A small image FSQ autoencoder, trained from scratch.
Model: 7.57M parameters, encoder arch vit, encoder moe expert_choice, encoder layers 12, encoder width 192.
Data: trained on photos of arthropod specimens (BIOSCAN-5M), 97500 training examples, 2.9 epochs.
Rows from block 2 of the encoder of a small image FSQ autoencoder, named by matrix and row number. Rows with one number within an expert belong to one neuron, the router's apart. Each number is 128 + 32 x the weight over its row's rms, rounded and kept within 0 to 255. All counts start at 0. After the name is the row's rms in percent of the matrix's.
After each expert's rows are labels from the 100 images, of 14976, where the router gives the expert most weight on average: "patch colour" is the nearest of a few named colours to the mean colour under the peak. Only what is clearly more common there than usual is listed. The data: photos of arthropod specimens (BIOSCAN-5M).
# router: router (encoder.blocks.2.mlp.router.weight, 16x192, trained with AdamW), inputs 0-95
# up: expert up (encoder.blocks.2.mlp.up, 16x48x192), inputs 0-95
# down: expert down (encoder.blocks.2.mlp.down, 16x192x48, transposed), outputs 0-95

# expert 14
router.14 085 [102 118 164  97 147 159 120  72 117 179 142 130 149 107 181 173 183 176 131  73  69 135 108 164 131 149 103 168 108 125 137  98 139  98 128 130 137 141 180 158 134 138 135  92 112  62 167 137  81 162  63  42 131 107 149 137 140  96 126 117  88 165 175  93 131 178 148 107 112 116  92 169 129 164  98 120 151 113 168 156 165  94 115  60 148 105  87 102 120 146 183 173 146  78 156  85]
up.0 107 [ 88 104 175  68 123 133 116 122 123 127 152 122 133 138 144 132 124  98 169  85 115 175 142 119 141 118 146 140 175 137 125  74 151 125 100 148 116 170 185 125 102 108 135  63 106  54  34 137 132 162 136 153 123 147 118 153 151  84  92 174 124 162 101 105 143  91 104 133 114 133  89 142 124 110 115  84 110 102  97 109 115 100 121 111 118 112 122 114 114  82  90 142 102 153 171 172]
down.0 099 [101 134 116 141  73 131 113 103 173 126 166 122  99 110 126 103 136 132 104 117  94 135 195 127 100 152 137 126 161 102 133  70 136 113  76 134 117 148 105 107  99  87 197  79  89 161 128 144 141 156 151 182 179 152 149 156 183 103 144 109 177 101  92 180 138 100  88 108 107  92  95 109 117 116 124 116 119  88 125 121 117 148  95 148 209  90 122  92 126  80 126 170 113 153 107 129]
patch colour: white

# expert 2
router.2 091 [ 77 165  96 123 116 159 157 181 197 154 149 111  83 200 118 165 129 160 138 143 137 148 157 178  91 145 108  85  94 149 112  95  99 147 149 126  94 147 182  95  79  80 150  72 166 126  72 149 102 134 112 138 129 107 123  83 161 109  79 147 128 142 126 183 141 119 174 173 168 192 129 152 110 170 164 105 138 174 137 174 181 104 159 160 138 165 142 131  98 134  94  74 196 125  99 123]
up.0 089 [104 113  70  99 126 136 132  89 147 193  82  96 198 108 136 146 141 141 146 115 153 115 104 148 173 138 151 133 155  93 123 139 134 136 152 119 178 117 111 157 105 130 154 134 151 114 123  97 180 132 104  97  54 154 106 167  76 162 135 174 136 150 133 149 133 135 139 101 161 131 175 112 227 130 122 117 185 145  80  87 129 142 150  63 145 132 133 117 145 166  97 117  68 139 132 162]
down.0 095 [116 185  57 150  93  99 126 102 173 147 146 176 162 110 131 100 158 183 158 138  93 136  77 103 148 133  61 134 170 187 144 152 157 114 114  95 136 184 107 174 198 111 124 119 130  96 175 148 106 148 135  85 154 144 103 174 167 169 115  77 120 128 101 111  56 136  90 123 118 150 136 134 158 120 172 116 113  91  97 112 153 142 115 103  90 112 114 116 156 136 114 132 132 146 155  92]
patch colour: grey

# expert 10
router.10 095 [ 80 104  75  49 107  69 114 106  53 109 111 117  70  96 105 148 136 171 156 117 158 144  97 127 131  96 104 106 167  90 107 158 121  90 141  85 168 139 107 129 170 167 155 133  70 143 108 132 125 168 143 151 195 190 173 130 167 165 144 103 175 139 131 118  83  92 110 104 151 134 112 112 100 159 118  97 112  78  96 148 150 135 151 103 176 172 127 104 139 165 167 157 155 112 158 153]
up.0 087 [135 119  80 128 139 116  96 166 167 109 101 136 187 151 125 149 133 170 154 155 115 129  60 183  83 150 106 141  98  91  87 133 137 155 116 137  64  78 122 147 161 144 120 124 124 140  90 125 182 176 136 147 128 103 137  95 139 143 145  91 120 144  70 136 114  85 116 147 126 129 170 123 206 167 120 134 106 105  99 156 173  98 140 116 165 114 120 150  81 139 165 110 141 122  51  71]
down.0 105 [140 140  90 147  90 148 114 147 196  73 144  45 150 144 141  98 103 119 136 158 162 151 131 189  86  93  46 119 189 101 133 175 174 186 128 112  89 113 104 145 163  87 161 136 107 147 157 122 119  96 169 142  87 145 208 162 100 139 126 120  96 155 133  91  94 130 159 113 107 115 115 102 132 138 159 109  87 115 100 144 147 118  80 170 130 124  53 127 138 131 160 180 115 108  98 125]
patch colour: white

# expert 6
router.6 082 [121  74 110 106  82 116 115 134 133 168  85 142 177 127 149 155 153 163 164 151 156 154 121 124 159  93 113 147 132  93 189 178 183 126 117  83 172 111 154  65 137  63 112 191  82 117 176 117 128 152 148  99 130 179 100 161  91 122 117 173 121 100 147  88 169 111 190 100 176 119 147 169 148 166  97  94 150  94 111 156 129 172 106 146 128 110 130 162 127 134 112 125 132 143 169 111]
up.0 080 [131 208 164 209 134 142 157 156 136 167 155  98 133  96 115 135 100 145 142 123 158 130 153 133 105 159  90 128 142 105 176 177 137 140 102 110 189 121 180 104 142 102 172 115 132 113 114 104  38 114 111 171 208 163 160 125  90 179 202 153 124 125 153 132 155 148 123 124 179 195 145 152 143  98 112 161 140 122 164 123 157 185 158 128 159 150 131 153 126 134 121 119 131 144 149 141]
down.0 099 [137 150 175 176 206 159 110 115  92 117 138 148 164 135 119 122 129 122 122 154 170 203  81 158 153 120  93  99 108 131 138  59 106 168 114 184  70 117  90 101  88 160 152 132 147 102 152 161 154 134 168 109 128 133 144 185 130 138 130 145 147 137 144 142 187 120 160 117 114 110  85  86 130 162  47 123 158 215 148 126 147 104 164 151 154  95 135 127  95 104 117 137 133 128 121 124]
patch colour: white

# expert 8
router.8 088 [ 68 181 126 173 158 156 109 194 116 169 131 119 103  73 137 131 116  79 161 151 125 133 158  82 164 101 136 117  89 154  90 159 126  79  89 122 117 169 152 124 149 176 122 100 102  91 120 116  42 128 130  84 137 166 111 177  70  73  97 130 128 107 180 111 192 133 179  82 130 154 113 148 160 177 101 159 121  87  73  85 141 183 106 116  99 153 157 139 135 156 142 100 149 146  97 165]
up.0 082 [150 139 139  98 126 109 124 124 151 102 129 142 105  86 190  72 123 105 138 125 123 145 119 119  82  67  68 151 187 125 161 136 162 125 180 100 105 145  73 120  73 111  86 158 121 143 114 154  87 148 153 157 150 135 115  69  48 135 127 165  94 139  88 118  76 153  96 132 143 132  88 174 112  70 166 128 144 126  67 174 129  83  81  78  73 158 138 132 125 140  98 134  76 113 150  88]
down.0 079 [199 139 148  83 111 142 205 118 123  83 137 106 124 121 116  90 132  72 121 133 117 127 191 117 125 132  45 140 132 180 132 129 133 150 136 103  77 125 165 120 121 155 130 114 132 158 187 115  99 115 150 160 146 176 144 190 142 130 107 166 127 124 138 139 142 108  77 159 138 166 179 192  95 107 125 144 144 109 154 114 111  84 126 166 142 170 138  95 121 155  89 183  52 148 111 161]
patch colour: white

# expert 7
router.7 093 [125 167 109  97 148 109 117 108  87 125 130  73 163 177 168 144 155 178 111 145 182 159  83 125 165 139 140 104  97  81 100 142 100 117  84 204 107 182 115 116  88 153 127 157 122 114  88 146 105  76 156 129 158  80 140 103 136 169 158 128 136 157 123 175 173 165 192 124 179 177 144 142 119 186 189 170 122 160 181 170 136 121 146 145  99 121 136 179 128 173 136  78 116 108 152 146]
up.0 114 [ 48  76  62 127  92 176 111 146  86 140 145 127 161 129 189  94 125 129 120 152  74  85 100 150  97 157  96  92  92  88 142 143 150 116 157 164 120 122 114 125 175 117 153 128 148 153 157 160  65  83 100 117 107  93 104 127 160 119 121  83  99 109 107 111  47 160 145  88 117 128 121 117 147 145 149 164 137 142 159  67 144 121 106 122 123 109 142 111 178 152 113 133 129  78 103  89]
down.0 111 [119 142 148 169  87 151 133 158 121 126 120 113 115 151  82 136 106  60 155 125 177  88 158 111  47 128 139 145 157 213 161 114 181 167 145  86 108 114 139 159  90 129 147 104  65 182 123 137  90  69 119 121 160 136  90 136  81 170 178 103 131 137 142 120 155 114 120 117 170  68 131  93 125 164 142 149 189 166 105  24 126  91  95 125 144 128  77  94 176 100 123 130 108  70 135 136]
patch colour: grey

# expert 1
router.1 104 [127 147 122 217 144 188 165 132 113 147 196 162 168 112 138 137 129 151 109 129 129 159 106 190  97 130 133  66 138 106 103 153 137 132 142 135 153 176  96 191 127 139 139 103 136 109 169 157 149 114 112  69 153 133 100 139 194 134 190 104 130  61 186 155 123 137 132 139  86 169 116  57 157  77 123 188 143 141 162 135 161 169 150  78 135 113 166  91 178  83 182 161 131 117 155 126]
up.0 094 [156 131 174  66 116 125  99 151 171 169 120 147 136 123 151 131 121 145 132 150 105 163 112 164 128 177 173 153 147 145 136 172 130 135 152  86 102  88 138 139  92 116 126 150 123 150 147 126 155 154 131 136 127 140 156 127 171 117 126 119 129 161 154 151 129 149 114  85 199  96  86 174 159 183 168 140 151 175 160 152 206 185 134 115 152 130 142 154 116 141  99 105 187 137 123 180]
down.0 110 [144 210  71 172 169 163  85 119 126 108 118 157  86 122  90 147 109 148 152 148 118 140 137 138 153 101 120 156 135 165 138 162  64 101 178 142 114 160  97 155 152 152 157 138 154 202 114 127 177 120 115  57 129  97  89  90 103  98 120 149  96 128 168 151 118 151 181 131 187 149 114 141 121 144 158 109 108  72 102  49 160 141 144 143 141 101 125 161 125 147 182 121 108 149 142  57]
patch colour: grey

# expert 15
router.15 083 [109  94 137  90 153 104 199  78 101 115  80  92 120 111 159  87 101 155 143 129  74 107 174 139 145 119 140 179 123 111 170 166 116 126 167  97 103  91 161 109  97  80  87 164 143  99 185  81 139 188 175 148 115 119 162  95 111  80 125  57 144 134 105  65 131 151 102 172 166 154 116 160 155 161 149 136 148 144 142 100 156 178  71 149 152 122 134 155 102 139 145 115 131 167  99 126]
up.0 098 [135 175 173 186  92 154 182 186 108 162 218  93 185 122 140  89 174 160 190 145 142 160  76 139 200 133 165 134 104 109 139 130 137 113 127 183 178 103 152 163 108  60 113  98 140  81 111 116 157 175  94 115  67  87  98 126 134 122 133 115 111 138 157 133 141  89 159 158 153 141 148 148 126 118 128  91 121 138 108 113 110 181 117 141 157 128 121 148 142  97 113 115 117 198 149 157]
down.0 099 [140 159 112 146 138 163 170 126 143 124 141  98 124 142  98 133 117 134 113 152 125 162 117 106 105  68  70 147 187 161 218 180 153  97 131  85  98 100 122  76  82 107 137 135 170 146 157 133 161 179  91 137  86 123 129 155 135  98 127  75 150 147 138 128  96  91  71  96 126  45 138 118 155 129 130 155 159 127 201  45 196 135 142 127 106  95 143 101 148 138  65 157 143 147 123 142]
patch colour: white