config.yaml
downsampling_factor: 8
encoder_activation: "silu"
encoder_qk_norm: true
encoder_parallel_block: false
encoder_moe_every: 1
encoder_shared_expert: false
encoder_width: 192
decoder_norm: "batchnorm"
momentum: 0.95
nesterov: false
orthogonalizer: "newton_schulz_5"
adamw_lr_other_params: 0.00072
final_lr_fraction: 0.1
Rows from block 2 of the decoder of a small image FSQ autoencoder, named by matrix and row number. Rows with one number belong to one channel. Each number is 128 + 24 x the weight over its row's rms, rounded and kept within 0 to 255. All counts start at 0. Numbers have three digits each.
Before each channel's rows are labels from the 100 images, of 14976, where the channel reaches its highest value: "colour at peak" is the nearest of a few named colours to the mean colour under the peak. Only what is clearly more common there than usual is listed. The data: photos of arthropod specimens (BIOSCAN-5M). In brackets: how many of the 100, against the usual share in percent.
# convs0: first 3x3 conv (decoder.mid.2.convs.0.weight, 128x128x3x3, each kernel summed), inputs 64-127
# convs1: second 3x3 conv (decoder.mid.2.convs.1.weight, 128x128x3x3, transposed, each kernel summed), outputs 64-127

colour at peak: white (88 vs 29.9)
convs0.27:099158126086125120135114092141083133084132100137134151127121144129138131126118127148098109110110123122141174113148137140098126092120118161159118071132119072164120149144090143163103137143116132
convs1.27:101120126073103134102121124156123108145123148166085097145145111119114137113092106125108135115170143108134128151165119146123132138120106111123140142105118104096102143141146186092130113106121122

colour at peak: grey (30 vs 9.8)
convs0.16:131151122140127161087126069127170130144090132130093086140074108117150139139114068131125099127132145068101143122129114161117101160078116153113122172120166142117137136103152129106155104158110112
convs1.16:121164163185108140166113176145134172138172162119122093124091132154157108076173145139123093133136171175130130120153158094126114136083107146172119135115086098119151114129161136160098072106155127

colour at peak: grey (36 vs 9.8); brown (31 vs 2.2)
convs0.66:135107138092134152086129132130114121177115112164084128119128077110072138137150104155140090110129108107110116160138122095082157109081164120120120152100119106102144139150112118102078092150125108
convs1.66:093138116138126147171141100167060140122148155102096149130151141140146091107095136106077168120136137126098084117107155134175095106134147153111135093129102083109143099119073142188114126125118148

colour at peak: pink (90 vs 57.9)
convs0.121:121136133111123107141177138111094115124130125158105134141078153118158103123138122193133113116073106112104144123139136135155118110139145090107146079180169099141120110133119144126106146139128131
convs1.121:147114128174103112123127128157125145140106118135135121133140148109114151136169140104130113126180099138177144124147123184100101164058133129156126144152131158112128121128128148123139125155063106

colour at peak: pink (91 vs 57.9)
convs0.54:094156118104144113141095108113138143138111118096089152103141121127148152153188132173132090173113065132119145128127145097133135117162111120142145101124145133121117107113159158133143136199120139
convs1.54:142122132102066123138148158142165149161155083179110138089153164154106111116124128148185170122173170138179154138160129137150106107171145157136138122115152071178107136110139150113136185137126130

colour at peak: white (75 vs 29.9)
convs0.74:141109146096134105142116089153118151114113112100149143153133133074143110089083116128125131128152126134113069105115111128113130145156115151097122111107116104146115159136084125106091140089105122
convs1.74:144124141110148121109102097152127116127116105139193103146161130133095176173128135102111073107135146095184157128173131130123110130140129152134178167129125140146147117141145139114128161154170129

colour at peak: grey (38 vs 9.8); brown (27 vs 2.2)
convs0.22:134145105095116109124133091087119134163138134125128102063083093137143119114146147127132139165141122113110133101121115129107112108122103112075098097077094087100126143156094102142089108107107143
convs1.22:110142124123121136109091144144134117145123161131155129132095103131127117157111109112097136134147137082146113141165144183137144125156149154141105163119136162140110158140127096130149073129140085

colour at peak: grey (32 vs 9.8)
convs0.7:132146143148089117142095099109149109125131121102120157155122105098153106091120130153121043141142126152104161164137165154143150129123138079154122111090165122120147129126099145090127160121111110
convs1.7:136115152149094130119174115163114125103146161164132159103086112125101153167130175084104144124135150106150131119142104124094106126125132146092133129177134112115139145078169138134104119164076132

colour at peak: grey (40 vs 9.8)
convs0.52:101165104095113102110130123107131112104160156088156156180085106109119109185125121117148129110143168104111125108105127139124146084154112114093124125106130110118096088134106094123098081107112068
convs1.52:145105138118172114136097156140141114128136135117159143143117100149114132135143146095158136153144152149129107139139127155122123124126129142088151084157104141137174140120145108137163147131154140

colour at peak: pink (94 vs 57.9)
convs0.76:082127115130071152126110130121115100118133106133100127108148111136122116103108147112156112118158161109103123088144078140120072110132131089160094146114148101120108120115122147116156121144104167
convs1.76:135127123117132105131155106150137115121159144135117156171144116133128113171110133116135170107120157124128127117119161105120152165157109132074161099117165185116131113103139203145110082144122146

colour at peak: grey (26 vs 9.8)
convs0.58:114116127125183112121132139072085130125128087141097135112128123076129123134154147158148114082106127149123153075179102132105107122148132111130137100113091130124126137092075131136136149128103126
convs1.58:130184113130096129095129124141121116089093124108095107136129131085131176120157142106118099140151094141129079115116141123111142095148140141125128122125113173163083121101152088132119139137122130

colour at peak: grey (32 vs 9.8)
convs0.110:135140118149148100094148125140092191103089154119117115105113127125114151174119101127159109145126157137135139113137142131140137128147124125127093115161143152126086103119147147099159167063118117
convs1.110:144116109121122128114128137137176113136147127141173164154140121128114121097168131135163106118125087088125108127142112144101151148147125117149165081110159146111135173150080155134151133162137157

colour at peak: grey (27 vs 9.8)
convs0.30:112118081108095138125082161146161142126112088101143089152108136135110128127147149141149062133176079112114179142112112122146107120071153154137126146127134105104135153134088120133128114117074119
convs1.30:082144163097138106115156118106156138134135175104128130067152157128132120088110180131152133145086139191148078101120143125096141140099140146146098115148120129133140142131149108155105144105129141

colour at peak: grey (62 vs 9.8)
convs0.94:184127112110112119137106116143155076154120139129126115105101133132121105096161140075126075109133144155122109090107160107123105160058121084152081139122140147148103122139128132103126141133101121
convs1.94:146177130114136125062143105135097107124126110144150103164125160146115173137132105130101128144151097078104136148128149099126127098120158148162151149102131152139127124141104095119173132166179153

colour at peak: brown (34 vs 2.2); grey (27 vs 9.8)
convs0.34:118116143137081101125131096143143134155127096099115128132111107120128158108102126170117095135117081102104147117144121109097085162119128139144145092128115084123117118140125106111117156086158137
convs1.34:124141171066206143149071126129099104107126123155173087155152110099108145101090173107139155128134138151128118110117114128125108133105116117119106136120158114085129126122131129137121136118145134

colour at peak: grey (35 vs 9.8)
convs0.111:107119095193074125132103128134124095097104139120103096151168140136105165132174145135141099148131120114117149132091131118149108082122115169094104159097121123113091154128153123121127138113099110
convs1.111:123116115170116141144127131154143125148103136164172118125123110163120100140135179099106146189148122104131145116142130097125154130147164121158129135169154155132139132127136133151115147108114139

colour at peak: grey (25 vs 9.8)
convs0.28:107134127154069090104106141111187156121115144131137130111141157131080142146107115160150122116120155124110125123098121119131103153103149140119058092108101130115104133123153114130117130098144103
convs1.28:131164112113165134146131082140087130139104118153139091139145131144155100134127128122133127149108121145084131135113158079145112136133138153142173102114161145128134149156101169147162137146118096

colour at peak: grey (32 vs 9.8); brown (28 vs 2.2)
convs0.21:120149112080132076146169126140088116143110141152118126120152106127103110133156118156122111130110092122095113086169086143097122090133124161114088124101131122131157156137093124125129080164159104
convs1.21:120125086117108178147089175137161141122152104138157150121150113146106150117134094154173130159142131135151085113104154108137110134138124167135132138121144151113135110105147114149130129120096089

colour at peak: grey (35 vs 9.8)
convs0.125:125156119122119143118116082112111098156097111117158100116137134117137136093181124127136144108129119127122104136111104114092107136114137102041075110148147113079141115111084139113099058178093124
convs1.125:151122134126125124158165123107171171155153113121149188142157125145096137129138127165145133145129150146177103125126146116171133125119113159163165157149116162147130163128154075186131128123146165

colour at peak: pink (95 vs 57.9)
convs0.119:127074068136114118114142094106149127098116119154146124117131086139135118114179122109111121164125143145124106119141111146101132118110129134126109089116102110089155114115115125085140168156089130
convs1.119:128116114150155151141146124154139115138128123115081192155119093136133138143146115124133131129161095123129120126133163090166133146090128147099111129122147151107091110144114147152149139140117122

colour at peak: grey (28 vs 9.8)
convs0.15:117071130129137138131142105090085171149116138139105093106108167104107115084105114140124115117157115113093154145139116072124110116136142119180129128121175149109155131126084119082126097117092112
convs1.15:121136110117121134120182131172117114108167141149192096124130098145169133148161161113097116145171172126128148115123109132145141153096095111127163123164132089111142131130136099143132138130105095

colour at peak: grey (51 vs 9.8)
convs0.1:103152110079110117108135160127119127129132142128126068145147137104152154129117125116142095132140074136153080163102134145118153121099157123148105119146118110131133099168123130096116141117089145
convs1.1:157102134078131091129114084121109091127116120141106144119158170151106131159140146155162087129142138095106166105089103115114099118164133153118125139113151114112106151137131170100138172133194138

colour at peak: grey (50 vs 9.8)
convs0.59:139162139124090115108115130149139126181128125143114083077166111122148164111137142107119110116134130139139152145132160104114118128103077088138100118128147118150114095139127138088095172124130125
convs1.59:170105153163115154146121120112112117100129141084138147152148157140145084167117132170153150126158129132120114139155112104146108113159142153105160107121134126147063148086160163131138140108170108